config.yaml
arch: "vgg"
model: "image classifier"
train_examples: 45211
horizontal_flip: true
translate: 0.06
targets: ["class", "order", "family", "species"]
norm: "batchnorm"
loss: "cross_entropy"
orthogonalizer: "polar_express"
weight_decay: 0.06
adamw_weight_decay_other_params: 0
Rows from block 6 of a small image classifier, named by matrix and row number. Each number is 500 + 25 x the weight over its row's rms, rounded and kept within 0 to 999. All counts start at 0. Numbers have three digits each. After the name is the row's rms in percent of the matrix's.
After each channel's rows are labels from the 100 images, of 14848, where the channel reaches its highest value: "responds to" is what is common among them; "colour at peak" is the nearest of a few named colours to the mean colour under the peak. Only what is clearly more common there than usual is listed. The data: photos of plants and fungi (iNaturalist). In brackets: how many of the 100, against the usual share in percent.
# conv: 3x3 conv (model.blocks.6.conv.weight, 160x160x3x3, each kernel summed), inputs 80-159

conv.10 108:537540479507459520546477521495534463496507464498504483526504536526477461540502516482510519460473487498515509486460515467500487466472466514526488474478524496526505460508531539509460493486489513496479538476490507471491495516482480520491490509
responds to: order Asterales (59 vs 11.2); family: Asteraceae (59 vs 10.8)
colour at peak: pink (42 vs 4.5)

conv.145 107:471553492503504503457488515500456523521486529479507528483466502498490477514466472479494530478490525516505519471503526465502482488489490496468474543488446547450445477487511495462452519513498506486486533529499539529499498492550485512499497505
responds to: order Asterales (59 vs 11.2); family: Asteraceae (59 vs 10.8)
colour at peak: pink (34 vs 4.5)

conv.21 102:528491479494503494445539491514510511470487493476528521489482523484512499495495494462548516485487508507479520517515497481509480504472511548446504483497454560465478504488466521504501489493518513507491517496440520493457543490457513545501471455
responds to: order Asterales (43 vs 11.2); family: Asteraceae (43 vs 10.8)
colour at peak: pink (31 vs 4.5)

conv.61 101:485507488524509479523549479498493487489461493554541486495492475493544502468524519513517510507537528463495497466542539497496444531469491471501484451512512490477460487524507536472468533506506536481474508454543463526479529511497475487503545498
responds to: order Caryophyllales (32 vs 8); family: Cactaceae (28 vs 3.2)
colour at peak: grey (75 vs 46.5)

conv.105 097:525538494529473489476514512520461498479467480555465514513464496496542504530496494484556448523473460525488464492468537526513518475527503466504529503524474550481470484520505520540510487500490490465514532468536500512473491477496528465475496507
responds to: order Boraginales (29 vs 0.8); family: Boraginaceae (29 vs 0.8)
colour at peak: grey (72 vs 46.5)

conv.68 099:550528512550479490519494519460511523486499532504475460502523518450505444511552469491486501510446534447455466455544463481494518500513483491509468490490516533492514461461510507500540478501486506526530495520525535535488459502486503472485525470
responds to: order Asterales (40 vs 11.2); family: Asteraceae (40 vs 10.8)
colour at peak: yellow (25 vs 0.6)

conv.11 095:479494533490475471515481500492505461514537533497489513498542514505527490481491530491461494499502587508428495494521479502505486484492529530490477497526458489481510480499470495532473490525512485523516485461516467546530564490514494486467509430
responds to: kingdom Fungi (25 vs 3.5)
colour at peak: pink (25 vs 4.5)

conv.81 093:563555565461514481519509477462511546463508477522461515507479491492518481500501492431528478504498474468475528487498486496473477482493488466491520474500448528481519465478530470498520519483464491513517509471485484539511501503497521470466489458
responds to: order Asterales (54 vs 11.2); family: Asteraceae (54 vs 10.8)
colour at peak: pink (33 vs 4.5)

conv.149 098:538500537460487483540505547488490530486505469473474519497502511522544501475466529515514533507516502493497469439520522547504517501468515520500531481495526474469517506515487524461527461470496488501490449494452484473511520475513495490504540472
responds to: order Asterales (30 vs 11.2); family: Asteraceae (30 vs 10.8)
colour at peak: yellow (49 vs 0.6)

conv.151 100:511492478477494535480541545550501525537497502557500476556485501515495509477510524524509466495536496482468542492540528466503507494507466478469498501496473520486486528532539494480506474491478469528499442510486484537488455520534507498485478446
responds to: order Asterales (38 vs 11.2); family: Asteraceae (38 vs 10.8)
colour at peak: yellow (42 vs 0.6); orange (27 vs 0.3)

conv.120 092:531494516510518467505526482459489502492499461479517519522537515501450521478488472452503484462481488502521519465507499478464458479462512458484490493475510506493492490504535492499502525471461481536489538540516501521512476533480500510553483543
responds to: phylum Basidiomycota (33 vs 2.2); class Agaricomycetes (33 vs 2.2)
colour at peak: pink (31 vs 4.5)

conv.73 100:567491487507516528455560472517486515504486520524528467517481511490495463512523511449508520501499477496488513523514456522473498510534522473487454470543461532481509469518541514474495493516488482518445475527483503527482488520474478505559477498
responds to: order Asterales (42 vs 11.2); family: Asteraceae (42 vs 10.8)
colour at peak: yellow (30 vs 0.6)

conv.94 105:486513526508497516492503486564498525481507484508504502497503455513570543483531543473559504526474501571501514466511520523533524517469483482546513506539501481496475515461498474501506451490512527480476534483467506471505483478508527473512492487
responds to: order Asterales (38 vs 11.2); family: Asteraceae (34 vs 10.8)
colour at peak: orange (26 vs 0.3)

conv.69 098:509479478534484517509461531492497519505499475510466451505519503443480508456522467492467485448484477470507502488448522463466496505519498545525536487466495531509493457462531488474520463520463469529505509492494477461485512508499527524491535461
responds to: order Asterales (43 vs 11.2); family: Asteraceae (43 vs 10.8)
colour at peak: yellow (68 vs 0.6)

conv.32 111:504533508490512536514513512477486553516510484477500485489556503473511517502520486499525491483542483484528520475505450482495473506517505492545513498474479520539492513491526461503504506483483495529473496516501460514471522475429479486476522521
responds to: order Caryophyllales (25 vs 8)
colour at peak: pink (61 vs 4.5)

conv.102 098:513470497491537494545472495469496475508518500465469512484483473532545471512510526510475450451475474541473522526517473524495476463509508480493501489507528533473437492490518551487527510521520527462539514501538520482528456489481458481487545551
responds to: class: Liliopsida (31 vs 9.2); order Asparagales (27 vs 4.3)
colour at peak: grey (77 vs 46.5)

conv.54 098:494492486498500522486456490500434515506476460490505506477510518476512517568502534501491490475522500516533537475492462488535511498493545500497509533514529478497496489495496486508473462528476493458537489539451478493462544483466497484495500501
responds to: class Liliopsida (29 vs 9.2)
colour at peak: green (29 vs 6.3)

conv.125 101:450505484461451642503476508494518528496512456526489494501532493495469520485502528503470489516475486501506506510518496504504504521506483495528499481475470486473481500512493521502468494492471528476508532513476486502482491485506467522493503550
responds to: family: Asparagaceae (38 vs 2.5); order: Asparagales (38 vs 4.3); text has "yucca" (31 vs 1)
colour at peak: brown (83 vs 35.5)

conv.114 101:532493530500520485505567477531478485498518502484514477506506508476505542482486503488505483475502480440472501513471522487506498487481482515518497489516516544464511512503489530554492512517522517511473547457520524513482466516504516507507506477
responds to: order Asterales (45 vs 11.2); family: Asteraceae (45 vs 10.8)
colour at peak: pink (30 vs 4.5)

conv.135 104:471480547507513527506501516499502464466480510512486453488489488494521473470501501509519544511519498456484487472501528463454477556486495499448518510496502494466459496538471516485526461531498531468475518482490498510503498501495513515479500479
responds to: kingdom Fungi (25 vs 3.5)
colour at peak: black (30 vs 4.5)