{"arch": "vgg", "model": "image classifier", "dataset": "photos of plants and fungi (iNaturalist)", "train_examples": 45211, "image_size": 48, "crop_scale_min": 1, "horizontal_flip": true, "translate": 0.06, "targets": ["class", "order", "family", "species"], "num_classes": [11, 54, 120, 500], "norm": "batchnorm", "hidden_act": "celu", "depths": [2, 5, 5], "kernel_size": 3, "stem": "deep", "widths": [80, 160, 320], "downsampling": "max", "label_smoothing": 0.05, "loss": "cross_entropy", "init": "kaiming_normal", "optimizer": "muon", "muon_scale": "match_rms_adamw", "learning_rate": 0.0028, "momentum": 0.98, "nesterov": true, "orthogonalizer": "polar_express", "adamw_lr_other_params": 0.0028, "max_grad_norm": 5.0, "max_steps": 26400, "batch_size": 256, "epochs": 149.5, "lr_schedule": "cosine", "final_lr_fraction": 0, "warmup_steps": 5280, "weight_decay": 0.06, "adamw_weight_decay_other_params": 0}
Rows from block 6, named by matrix and row number. Each number is 128 + 24 x the weight over its row's rms, rounded and kept within 0 to 255. All counts start at 0. Numbers have three digits each. After the name is the row's rms in percent of the matrix's.
# conv: 3x3 conv (model.blocks.6.conv.weight, 160x160x3x3), inputs 147-153, a 3x3 kernel for each
conv.0 098:140137135156142127128109090133098104114119111088121104167146143158113129150156136096116093155130112118118118099083116105106117135127149129123149132127134163134133123135131158125124136119116
conv.1 101:113076075096086119103118151141182181149159137139164138182165142123116113092090103138077078121075089129112136105104104119120147113114119173160169159163152128139133121122113129147148118142109
conv.2 102:137152124176171147123096101100090088108119129104137124141113133158163141123113132092104103159148167108113140136161149118138120117117104111146130137148118112140140114117116097109094114122106
conv.3 102:112090111129114086126115117145111123186163159107108109095113137114140139097128102095127139086122136117120101090113133101130143109130138131120144128114118102120114130113126139143126120155124
conv.4 098:149107125152137120122133124159149152125144153146172158098084093118108111110116106134119131151110124132117122157144151158132138152164161131130109119136101121116102140134146105100110122119136
conv.5 100:101092096120114124117099123085118127131133135107107126155151167139125127100112114117130099128154111152160134114135148146182183125117120176174194141158174094110126129136120147124161161137130
conv.6 101:117105101129114097123129142114131143151146145161140102161128141138100134146124151139115150106111125136129122188146147170152127139129134152166139120129124110107128135119105149130114110108127
conv.7 099:171165135140152129134156130123135156095098124109095150168182144151148163124092111176160147131149130100083085109126118143147153134168141083067096105096119101092092176143123167170126127148121
conv.8 103:183159163155114108136108085114163191116145166120126107119124128123127164146147164127112130136137156105090098143136118124115081124112079117147136105148163086116142105102140093135158125128142
conv.9 102:158155182158118150181142132134135148104140116082134137112137153138145157153144173116122118108091085133126115107110089134146132092101101128105076107087101135111104155149141165169174170227201
conv.10 102:123118132113109105104100110142167132116127111104109083134113155112150124113150138139127139075093093099104112130114126122100110132141125079080113093123135147174179171135144150124144114134128
conv.11 105:096106114127117099115089094148128107165162127167126102095101133125113117083089128146174145217173116183125104125132128169162143160151133168168213160151177161120158123127101133128122121117128
conv.12 103:097108130094094108102098101151140115134163134163180136207203154166159125169136104159127133146143127122107081129113138156115106148129140132150154134122126110094128161168160141146142122112110
conv.13 101:121144141154162130149124127167125122130094101123123113112098118100109116140156117144115124115121140166168168114131139141169159142131122154105107138129138134156146151156125158134140159140115
conv.14 099:131144156191187173173161157149166143110123119093122129116117130091120108132140118119126125115124142109090114094113106129129126101093099148131112147149142138129137193195149152157177134131166
conv.15 098:166171149136152159176208186142146114123127117093107104134133116110084086141100113135143139139148145163143137137139141132121127135122116089107119110117116102097109128107104149148112116136132
conv.16 096:119151161148165160165167156120151131094131106124145139113112135115121109151138136115093114107092096114127128111117120101100090096106090100087088115126109120123115108118100112090075103147121
conv.17 100:099083092130126129138141120139122139113108121105109121136154131092131098098088081138136136114087120088081110145145158098137134079126102158165140125137105089087093147137125126122117111107086
conv.18 098:184174152181163150167134124071102109134131164140120146137132122161141118118127130190170167188137149152139171084109126129118117156165145079094132083108117128112107169174152149141136134098093
conv.19 099:159156139150152144153165156134128128101112121126118127176155153163152151129122113141169163106125136141117136182161194141130166108110128114117106135137138136098085125133140126155150121152118
conv.20 103:141143103130145109118109099147123092185137116182150159165156157130136143101142132120121126121107086112108079152153155086087115143127133150121082140137111162128129178165128135162152098117162
conv.21 101:089122141129124149127140109091123092093087087087068085114113117140164153158156151141166150098142118119100078097061092105079101139118116144159130180167125167182138107117104095131122125155138
conv.22 099:165137119142151148150167173134155119146139106150125117151125114171147124100103112113132139084102127127110124099089108147126147143109120120175137133147167111096129127120118121117105158120096
conv.23 099:132141130134139135121136161143131126144133158135131136115128091129131128155137142117108111105155137155177161147152160137136142101128110119102102110119109136132130147112136120121142141164146
conv.24 096:125120131118118124136129124077139119115149133112114089130140147146147142151168148093110104086076107108089100124108104126130122122128119138136133143153158119136133157151134148150136136139112
conv.25 099:175178154116134125103126117094105092096086095110103106122133113118120103130113121113117098122104098158142157132148141123134135122108104145118129152140145132123106140116121144123117158128102
conv.26 101:085119121113132145138145132132093115122094094124122132150144140148137125145150146112121095160150131189155140141148176132113106097104100131126184151177195112157146117105131118113133119126113
conv.27 098:097123115093084066096093071133108114126110108127099116097108100111116132092109127148155112180211155203214160098113119113119117101113119140144093164151136170159147142166123112149133084088106
conv.28 099:126103100131115116103088085126149145153178159137141141131093098126088114115080082088115108113130123085104090109107117111120125116146125137134138113097114121107122128154138110136111130114143
conv.29 100:157139136154153152114116133149134117116137119097140126118128131125127127116150155128135121115098109117142129169165150206201152181194173130125104147158151135132131151150132128135144118136139
conv.30 099:129113117145138145183132111112113113115114112104114124073113106119123109118100113177161111171139111146116101115129145113139148118148151092143097075113087094146131134144145119133121114112102
conv.31 103:158173161154165120121140094158166156153141132113095107136126119148131145136132122128123123126102143100096126146149156165151150127143145099110108071111099097154146146117116088115123155160144
conv.32 101:159147143147117124135140135134160179109126142079114116099107116112079107092089108146150154139145141125113123088133080083146122081133113147160153137155155109134139096091099106121139123120109
conv.33 099:147125104128106094116118111141126106135118140158159176162170135137187162144164150083087054101124101085115082149108116151141168165131127111090137135132157130162167157165123110121119109162149
conv.34 100:147155146142146123147126099101112129107110116105079118094108082110149156133150129196164142164166142187176122128093107120089103122124134179174182137163178123158156123096132093096104116132148
conv.35 099:168154141160192146146183162068101089080123103092098114085085109086102084118108110068083130106110140148137129122149149104114127160122143168136153161146139167165135104122099136133156119101128
conv.36 103:128128120164158145114105104137146112148118101127100103147158162087116109069117112126151104131127082124101118168150119148135106131109112165168170133133143111120122134104106090111124108109117
conv.37 102:155129105156123113095089090097095107133093099134085112150136115156150126119125102124136165088087113080132132129138113122132129109117123081087111098103122067095155110120124125117132120110122
conv.38 104:130117108137123148101095108127111133146169175118151145170137135132108102132128133121165123122136119178159164099120110107118120078083106084098090108108122127144131116114092138118116108097098
conv.39 100:126121106149129109108121129110132100118156138101124111164126138147150156150193159146179155176165148179157149127109121148127128151124125159136113146155142129130115114101081117108111137102119
conv.40 094:151137133115117135113127136129146141135155158133119117151158176154124151138101123155170156134133135128120118143122124148125105114125100131133118131120104115110061146115128149138134138150154
conv.41 099:114122154161138150160141140119120150111108128120134141115125118109116128126124132166138168100091118103083084095125104101134102094134115135138125158138140165132115152135131105104111144155126
conv.42 101:115108112133130119126157158122100085100105078073079051169165153132155180129144168122115113139139117187150145127130127127125128135122122138150114160138113159120090098131139113160124083112092
conv.43 099:113131147172153142133162122132155178147148163143150182123151142175165145144115135135131154159135181171132145144112105111105104077084099137101142140128163120111119149163136168152153146143173
conv.44 096:090091082112133126107101098106110075085090077090070057121142125133132114108112108120111118141136136150153157125137146108123134102108133142170195140158157116143111113112114129127101095132126
conv.45 098:129115120161153137153135124195164154192186167122123135153137113126104100130135120165133151128102125117100113093121146156172160184171159167143131145144130097112093171166169161176147128138122
conv.46 102:117110118124108116124118105142168131110156130086138123145159144120153135094120107142153164137152161139163180118127127133133141163149165149123142154119132161116108152141134127135131125129133
conv.47 098:126097107129145152140152129142137107117144140065104091141103129154136151171154155112123104140139115113128161091094092095108094128137132118136147159145163164146138133161128135154117134147154
conv.48 100:128134131135129113113120114165172162110118120143138118124114155140119130130143132155156143107105106113128136101123100094115117146169164093073095110057070129105100147115128111111098118097120
conv.49 101:131164138091112084098123092114137140079135143112125120105097085112124099149139145118118086132129113139094090157130126159108131162130133136097126152100115145124122108146139110109127110160145
conv.50 105:120111128111127120096113118143125101149116099158145111162137121136114109122120121117120126130141125144154122117125099106121107093121108131100116156121122113095105156133125144123126123122151
conv.51 096:107114117139134137104121123103119082125148151111103116129101109124106128121134135096095114119148130166172146096112095095106107144136175111123121116123128115154146161158147137140137111132117
conv.52 099:090120089062102121107112137102137154112087120154139126127148144134154150131137147166184159112150168133115132089086117125110133141117113105103124131096092162133120100129118130152130123144125
conv.53 098:122146134149152151149154146107096115130121127166155151149155122166156141140149135089082077092086084189153134153151145139109103131120098113147148113134131087083071164156130148152165138132171
conv.54 102:143150163140157172107159168086085086102108092103126102114109144123109110105105114144125127122120128129113106115104107098097086111109123126176184130133175147146172114110121109109127113117139
conv.55 102:165139131173154168154172172094097119130118105102100100139130120112120163120124107070114153109121173142138206101120168107120193149128134123132153139147147132162129141137121154126129117110130
conv.56 099:119101098114118093120108091093107126169164122138124124139143159112129121122126112104115102083106084120124090127146153124136121117151152110125146175153127156164152148149132122107113120161143
conv.57 100:158156154140123105159135116110115094078098122082088083154106119129133132131145143106090142102105161110128151114121120131112114117128104135166161118142129089129125152178158148182167122142138
conv.58 101:121152126114139089117130124114163206090102129098139125099138124127126110153162143120129099145144061173166048138132126108102089109100105139137112144150134177175161098094108117130142131147155
conv.59 100:103133127121111116113112123131132109085108109114140133123168126157127109156113092121103160113110192096097161147157151142155146124127111093139154104142172086112142191123099143115116132112133
conv.60 104:142139152126129150138141144120136168112127140149146125125156167136139145129138181148147111110120104116119118132120110116139127102148163160118096132097096128104088098128166131120149117122126
conv.61 100:111109076090101082122106096156135141169143169159151170120117143087085088122108079146163141150131121184142119073084097103121116154141148159142145169146131142153128124140138125153158116127133
conv.62 099:099125124117119109153122115075106104119127119088113106125114137127125141152159155118130130098122112091094105133125139204194187186187167153113124160152146188162155173175153139180145154188164
conv.63 100:091123115072089105074082100165159148123109110105110092127111110135140101117108124094128134122112104138109104154142137141151150105104109115106123132106120119132155130140164138110122151130113
conv.64 097:091101103111092129163162162122110112110138134129134119139097112120108127090111120117148141145153152145146144125132112158160137145121128111121115101099111123123122147145146154140164121160135
conv.65 097:076090116105118138123110130134133156154161171170164180099115137139120124115110126108125124101101116113128116120109090152132118128104087148140125138151153162135123148133145166160162130165191
conv.66 100:094108102105108098150126141181171137172146144127147168178167168148163140134162147149152122109142117106132130100123141135155152115152165138125146126118148182155179167185116125153109118128125
conv.67 099:148147179110114162175135154128131146133125135140127119163131136151138140139154142094083061112118129129127123131145121105144138121143137125094118162126133138128149181159171186160169132127141
conv.68 100:155148156133120115142149144168199170139152131112113106125128148169155153162155148119133155128149137175176176081102124135122137122130135097119122087106126079091098124109105131132148144142129
conv.69 098:129133140123113124117118113107109126138153141113121109098118118097104128118111130140115084089074129096096111106130141113124125113112101138147140118115118141143155147160133105114133117157129
conv.70 096:104122138135153148130157150106081094129103110163138158160136120119134097115127107160162150131136115117153128116096077112114102106133131179174183144161159101139141141146128143152126125129104
conv.71 097:072082051111117096122125125124134148097121105087076080141117123117100112121086115141132127152129137142118141119135152101111106092100080093079095114105111120132137119121121102097113113122106
conv.72 100:091050075096088096089092092146145128141127113133133113121138162130128152149145130138124141147145142154146134130141150130134128133118111147130118137112106136129109151133160129131135139148124
conv.73 101:107120123155149152165164164096131127107096101124149126121118155112127165110127134188136126168116115162133156107106110127140149094100124135129086131137108110129122130154157137156190112106120
conv.74 100:163146150186177180153132145129144145136109101119083052125116104151149136146141103130120120152163156110113116129131118076105103110127101133144119116130125095112127131127119135133117109121103
conv.75 099:129136132134151141123135111092133128098156127118130086077111111121135139142123149137121104146138094112122076172187167130151121137126119117085080109093120109100115123142147114139161130140158
conv.76 101:115138099133141114150148126155158148136118101082112077110120127083104115122130125131165172129140153135161160151150130147168154105121109115119096142125140132120125138113110106141106119097106
conv.77 099:085075105104121143118123115143152128117132115134139117116113098139139132112098070109109112137095086158126129112119115104105095107094074095114146166142153160128157100127124147144145142171186
conv.78 104:145128145131131138139151143119180129091168123111150116165154128175192148145167151115100112138118136158131145126114156130123152115107115147113088133135149114125142160147125135120102156187147
conv.79 103:115106151162131133140113111110100140116099108127108133122115117193142110147165138189150127169159155143161153084116131111126145128135132171165155192183160105132107115142153142150132158154143
conv.80 100:092106108139146161141148153135109085107109111129105125120133119135163136132148125155156110177176139152139090105086089088093087084102134159118146106093121125131129136171167162167152153184175
conv.81 100:108107141086105102119128107136164156107107084112109097136129090124112102124109146175174136164146119149145142114121129131132138150153140150116123142128142142114102131072095151142142125173137
conv.82 101:139146132123137144141148148123138149108142154110151137128126148155150160146106133101129145106103103115094124109108116152136157153122144133118136114111116118112103122106114134120135139124097
conv.83 095:147137122126107105132124104140136171142142172144136171131109109149117091154135153147145116103119113133142107084089068138137121144131137112123105109135151100149164135108106107096090128122128
conv.84 100:112117130123118134118121130134142126130138124136159143128127141142138141160134158112100094095065104080060095113139140137147138111085089116179173129143133131139153143113120133123139122134129
conv.85 101:163150144122108125100089093097115107092105094100123094129129153128106120114118119159141141122127130107161105118095087154133129129115117148145161198177205215182181097114126104120135119125113
conv.86 102:143152140165133115127127103140140119159151143154120111112092131143149160149142131104136125102109124116106094123122146074104107099101095164110125149108103116109105157173166137122127096095099
conv.87 099:098098100122112128108116128151149124136128100131121106118128126164148146129127116095092107064087071060078073147145125148149139160148129133133162112120141135106134126101123117117117120131121
conv.88 099:111121129101114113115112056104101118091109135102099146155150155123118102075107086128114152120118157118141137158136118126131116137129127131126093108120114091115121150154127117142132114108092
conv.89 097:119136158103121156145149150110110117092116133142140133106119109112097119132118117083084130087104119087120132147156159147145165126121130099106087117132127092091111122123114121120110141150140
conv.90 099:134144134146154156148146147153122112148137129104120141125125126116139121146153102107135112105098112162148170151167145112124103115133110166140125166136112141136116187145134140144140124136138
conv.91 102:128112099112118114057068093135143132113107091129122093137139148115137134109109110154101144131125161119107152154168148141158197098075135123127142130120123130129110121128126148143110143167156
conv.92 103:120126116124127098102116100123157158130143169135144125138115112136132132121115095107128097109140148141139154121134167124154166141123117151137121150114114149118145116090079127117099141108107
conv.93 102:111130117137142148099107104105101108125135131107129141155134178115143128116108074121132139135148152174198191139165137100138105087119123102117100104101093099072062115116111163189172142159166
conv.94 098:126090063159127106144119117098094121109095118108094117114129142159109118148129140093088119102094145090110141134149159155136110127115097120128099096137136117120095097095094125130115126110130
conv.95 100:120117130099102129105138138112112095088096096127127113133133134146171161097128126129148132172162156211181132122142131117144135099125118133093114129100106083065100135128096150141124151143141
conv.96 097:094109117084119130104152150098121150110130140124159143081106105101116115109112103174188161177183174136138132106105126119119152145111115149130119160151110128138124163163139106121090048113102
conv.97 101:119112105107124119112131118122116110124120122128126121163179111190154120185111116178128125159098094141080101153143136177155151153136122154151133156132125133105146148141110147128100145135138
conv.98 100:156144140150165142158181153144132139131132122116128103146158147133137135134133127141114142145129150133114128103110097125132089118120111154150148143172145130121089171159135174176152142192160
conv.99 095:126122120143132140136124152133115139105097102131127143143148118121139135136129110136139129146171124095143132145100105142123131090115126116119078138137101124110112126122131127145156088110131
conv.100 102:124141133138134159129134141140107110127103132091098120151128155170143120154138127091117138179156191094139174166117136170144129162152149093125127101116098112111115153165107155145101159156130
conv.101 103:207184159118110101130132099087097083088087082127104104144127145105130141134152143173158132124099112093087101154173143147141133101108120128143121125141122102105132183135114119126107114109094
conv.102 099:139128110121124092164143136137143133153153144166182150146141121154128111154147160098118115102110116141122131145156153156160132141148113120118129097076103091077101117102125110117124142127129
conv.103 099:094111091130115105141114114119131137084099107102103095090136112121135118134134147127142134123119130144137127119126148110126136123098083135133108119139131124147134161163145111134118130136148
conv.104 103:088107123124135137129135155102101085111101106098084110132124133122102097109137114150168165145149174149146170139128104116114104134131130119111124173158152137139129105124119133128118137115115
conv.105 102:117159144087098077108101091141114137152148170154162166109112120147117119153119157151148144135115125119141136108094077130114106135124121124127143119118146093109122127143100124115116107105094
conv.106 102:113125145096126162112113136129107071142151117128147113140125127162161163128141146123117134103101116110117120155144127136132153096100110121117139125116127124103108109137111109141112136150147
conv.107 097:127111100130125095125121119154150123129147154159158152141149139113128136089116154130099124100106099115126103099085095101110119088097104101088097104108102105117135130164151134155132130142139
conv.108 101:125096075138108120150114134107134124112096119106089113139114138133107124114139159135142143125143143152161157100133146103114133106113115149147133153153115170153132112108109106098136154119119
conv.109 099:132139140119146161100118097126128136148141150102106109098126129107102104109105071102133111115110081120145146118124120132115096121118091096128113124102090149121100153141130111114092128132135
conv.110 099:126136115120159124108108085147149105139148098122143102120096120112092133117102114108136130089094082152122123120108118134119132165162177116102125149118109130092104132132148146122124144164120
conv.111 101:150163130134151171165161151153163119128145123115103103104106113104103116117133149163162143154151135137142129137126135143130142108097116137102119124095093124122116121109098137166153163174162
conv.112 100:140116098191140109193186189149113124142140152100137161124129123120138163111143162161149170146101141131091105119140136125136134125113096144140106183138102134160150126163167137211201157133133
conv.113 097:151114108136123113135144153079077094098095098108117106143165151130164180106125155102112096135122132150102122188166155144122134130087105150107126165157133135175168137135092115132133119100077
conv.114 103:118117089109117092094078102118149138157146122144134154146169135140161154126128123121138193127129157098107152110131134106109108122134097084115148099092114126087104140140128141139112141154144
conv.115 099:127110125066090105092108111177164143171145147155117153156174162154133138166144127137103128142094142138152162141144107107121106126142127145135165170174171142173145096110121131149172091100141
conv.116 102:070118120100125116106106113125103092144125123122104114165134127165141119144115121156135155135112113113128106068113106122117090120095089122100093132141154121144152109125111153153141130156149
conv.117 101:107098115096092112096091122162142130138138105115132075096128153104127133109145133128134072109135113116119117160141135185127135149109120126132106104114103085107079179154167106109110124121120
conv.118 103:109110111083084101125108117111143106117156157130124123134132113151114117122097112104133127107148142158139082113135087146152136145133127147121129169142146144138131093130108128159117167143159
conv.119 098:101126126112136132130159162116119126163146151182138155156137165137122130105091124102123105116096096125106101142140122151167137140150102094117123080101116114094102160128143128128117164161176
conv.120 100:147170162139133124140164177114114124166158164146122127137108110141120124137154125101139134154175163127129138143146120141145118125136140108118119122109108133123091169180162123136101150161138
conv.121 100:179154145161132150113117159114106095142160138178185147120130132117113146096121129121133125084081078127103113126112088114101086121117113082084102096111109097094075131129152159155141141149145
conv.122 101:146163116111117077105119108128148133131140138115136127104121112132104102147117119055081074119111083148133097112108133112086113139110113148106118120146132137129092167138111133142148133151119
conv.123 101:137121103160145128123146151132128158141138193130167149109128130107113108092109095120128137122112118155142123120123142130129146129133153127111106149155130139144123137148140131128113153141145
conv.124 099:104141138103128138096109127144156118094122129106130108112137127109121135134129143116140159124144138167163171087102098109149129085138123099123134083076093112094116139159158127129145142123106
conv.125 100:136138129130141150145139118105094088117129117129128110140120111128128140091092126112100108166145166120111137121151161090097103103126101153129108105117123124123117120130147111106132082115129
conv.126 100:081114140114153160150179157115113132114101134106118125145119137103110137110145161098118132109103139113094140123105114151127118148125122125139117112128116117145140125108112110102098103101104
conv.127 101:157145124158152186106106114107150153122150165131118145131149165121137118115114111131123129071100126112103135098128110128154136116124118140158151120134148106102118123145140140155158135141120
conv.128 099:133153145160155133116122113109147163141150151130127123147124108187192176196189181133118105106111093080127097110112102125124118113113120133129092134118113116093115124143120141135119158172149
conv.129 105:179161128116124111091103121144120136148139156133117120152140157125103147067056088123134153142133147133140177102106131136144143104111122138114097139127119129112096131147126150153133179133090
conv.130 097:136142132134139124117109106086148180115151178118126148117129169144133150154122130111111139119106104123090115072096126110120159116148163101134136119130123121100117123134146123140143134161159
conv.131 101:137145137133124126137108107126136142127151135121135106154163126130132109099117133132139155145176165112163166124118116117115124113113126136132113103147134127162152149146157134107117138148129
conv.132 099:079061055094088083128140153157156153118135135121118092206163189156114116115087103146138119130144115096120110102071063126127125118139153096116159116135176131127154096105122127114113122123112
conv.133 102:161152158116128154096111114113124109127123129129144127188155131145121127132116121086091105113120125127124106133124135129161145101144145119077058157110098173157127131181139118149110173146121
conv.134 100:139162175160159137108127115121144137152161184136134148094107125114106104093103114152128107148118092088090105105093122103111140104100107143123118131100133121153158134159163164134174120154149
conv.135 099:077109143134153140089107096099111115116135127122114155121113092169142135130133105152149140107145111100171136139116113159136124127145112113086124142138136125133142130118136130127123125132134
conv.136 100:205192167184144132140121115141139146135137132085097107187165126145124127144163133142166151116144119104138107130119128099074083076056075177153138187163167170146160121117117139126123119123125
conv.137 097:136130144122112136161154144168201156132151116075118086087099097080109095103119088157145153182168159179192195104090094119125117111121101094063096108105097153167160135120112114126116125155112
conv.138 099:085101088119136113149143116102130150137144135124135125108108088117111115114135156125148124102092107142132142099107152112088131149146181140152135116171167137146143127106108125132104110142126
conv.139 103:133135114142117092159147143107124128072102129133129111093097092082077095120099111106105121101133131164150145093101120136135113155180151110152158117143166155167165100105128139110126162151146
conv.140 099:171176193163164161117139126131096088120087078111092104202196189217201147151127124169126120086079110100132113091137163111143161119121147113104134107108127114103119160120099139120123142124101
conv.141 101:106119124114126134106109108098115113171171176182160167152141148130135133115127135100134149081117123108118128127114118112141154094110120103082087067091103114109147130152148120112120122116110
conv.142 098:110119115146149152176166151113108088136116089104112111107121102137142109151148148106134122098140105103132079155149175138143143143154159092075077097068102090087093131139096129135138152171158
conv.143 099:118172145103106100106131105132136131136130110126134117135163185125149150123110096111112100115137139137144156123111119116102114123100119126117121101102136124123143137137140121165153116142146
conv.144 103:094111097111163164106134144089082081102115142131104115125123113127123126111084119170179138126122097142153189099105118124117128140124119106131090140155141156161155144154125113142124108107123
conv.145 099:144139137140148150145161160122133139110136128112126139151145168153152159153155148135170164164186151116110130094110093120108134163149173141138141152106126163090082130129133124118134102101134
conv.146 099:120124103119111114143145170096087075120116105113140132134146150099121120110101081092106118123107105136106108112096114123092098149111118132146151177155126170167127116122132141115098133117123
conv.147 102:123123116140114104135135119122093115107104153075103127114153152156158152142152158120133152134134151144145118165166119130151127086097095110123106130108104114115127132147146164167162132109115
conv.148 098:141114123124126125103123119142105113136101101125129090132127124133121138121116120128131100120118125124122149121128137120143135085116116134122138110104112124103112116112106128176155147154134
conv.149 100:086127127111115106160135153134099092117072070100097114086124139104118122142126104094108125082114120109131122147148130128117114144145137177147138182137135146099099098101109098101123121120145
conv.150 100:135164207165157161128139116159140143155119130167148142114135128114135151146133136135127132128101124105088115128111097118122147142149172144138136131130125142165113104123162077131157089129129
conv.151 098:128116124111130160134144161090091086125157112133164118113135123142107085133090132147165165147155137149161139135131131137121115112108094109102084094089096127103092125147158121127158117151160
conv.152 102:156142135149130124134119108133127127129116103117116080163133116113102101086102113128128111141131097155133119155152122155179156105106102105087141151131200139133174153167162135151148145144121
conv.153 103:134138124150153167120137144124129186139119171150135155127154110136133081157142120118113127083081093114103095108122136121116126105113119124151127114128131124159133147115127088123134107138108
conv.154 097:171150144163173161121127123124142136145164160146143158115124122134141143146128133090101107113088128126133137097096111113098131159151154138103097133086053139090090159131132141107124137128119
conv.155 101:115106092151141122158156133107108109132113129145111133122156144147146154183174191141145153105122133143143139096109124147160110158135086152126119113143159105108095123104120129122137154148145
conv.156 098:129128157138147142085100117132138108116103081126097095146126134127140134148165151117146135114176153156194168140168186136158144127149132133119114125108119147112157148140131123154156134163167
conv.157 099:163168151141122101084107122124127133118118109106109107123129103150141129130096120152153133078093088068101082111123092098129100097115101142152132114105126079097135172186201148143149113129134
conv.158 103:143140137136181196127135148125113104165146116171151123106145149139154172145149122130116133143125137133143158134133126137166148108132142121119117144123139160133178127152129128142149107145179
conv.159 101:155141134159140156141115129137126132122109127142130122147114112168152149182169152137138178144137151108119127094097085109109097109156126072096080102122101116128141090127106135135103123136128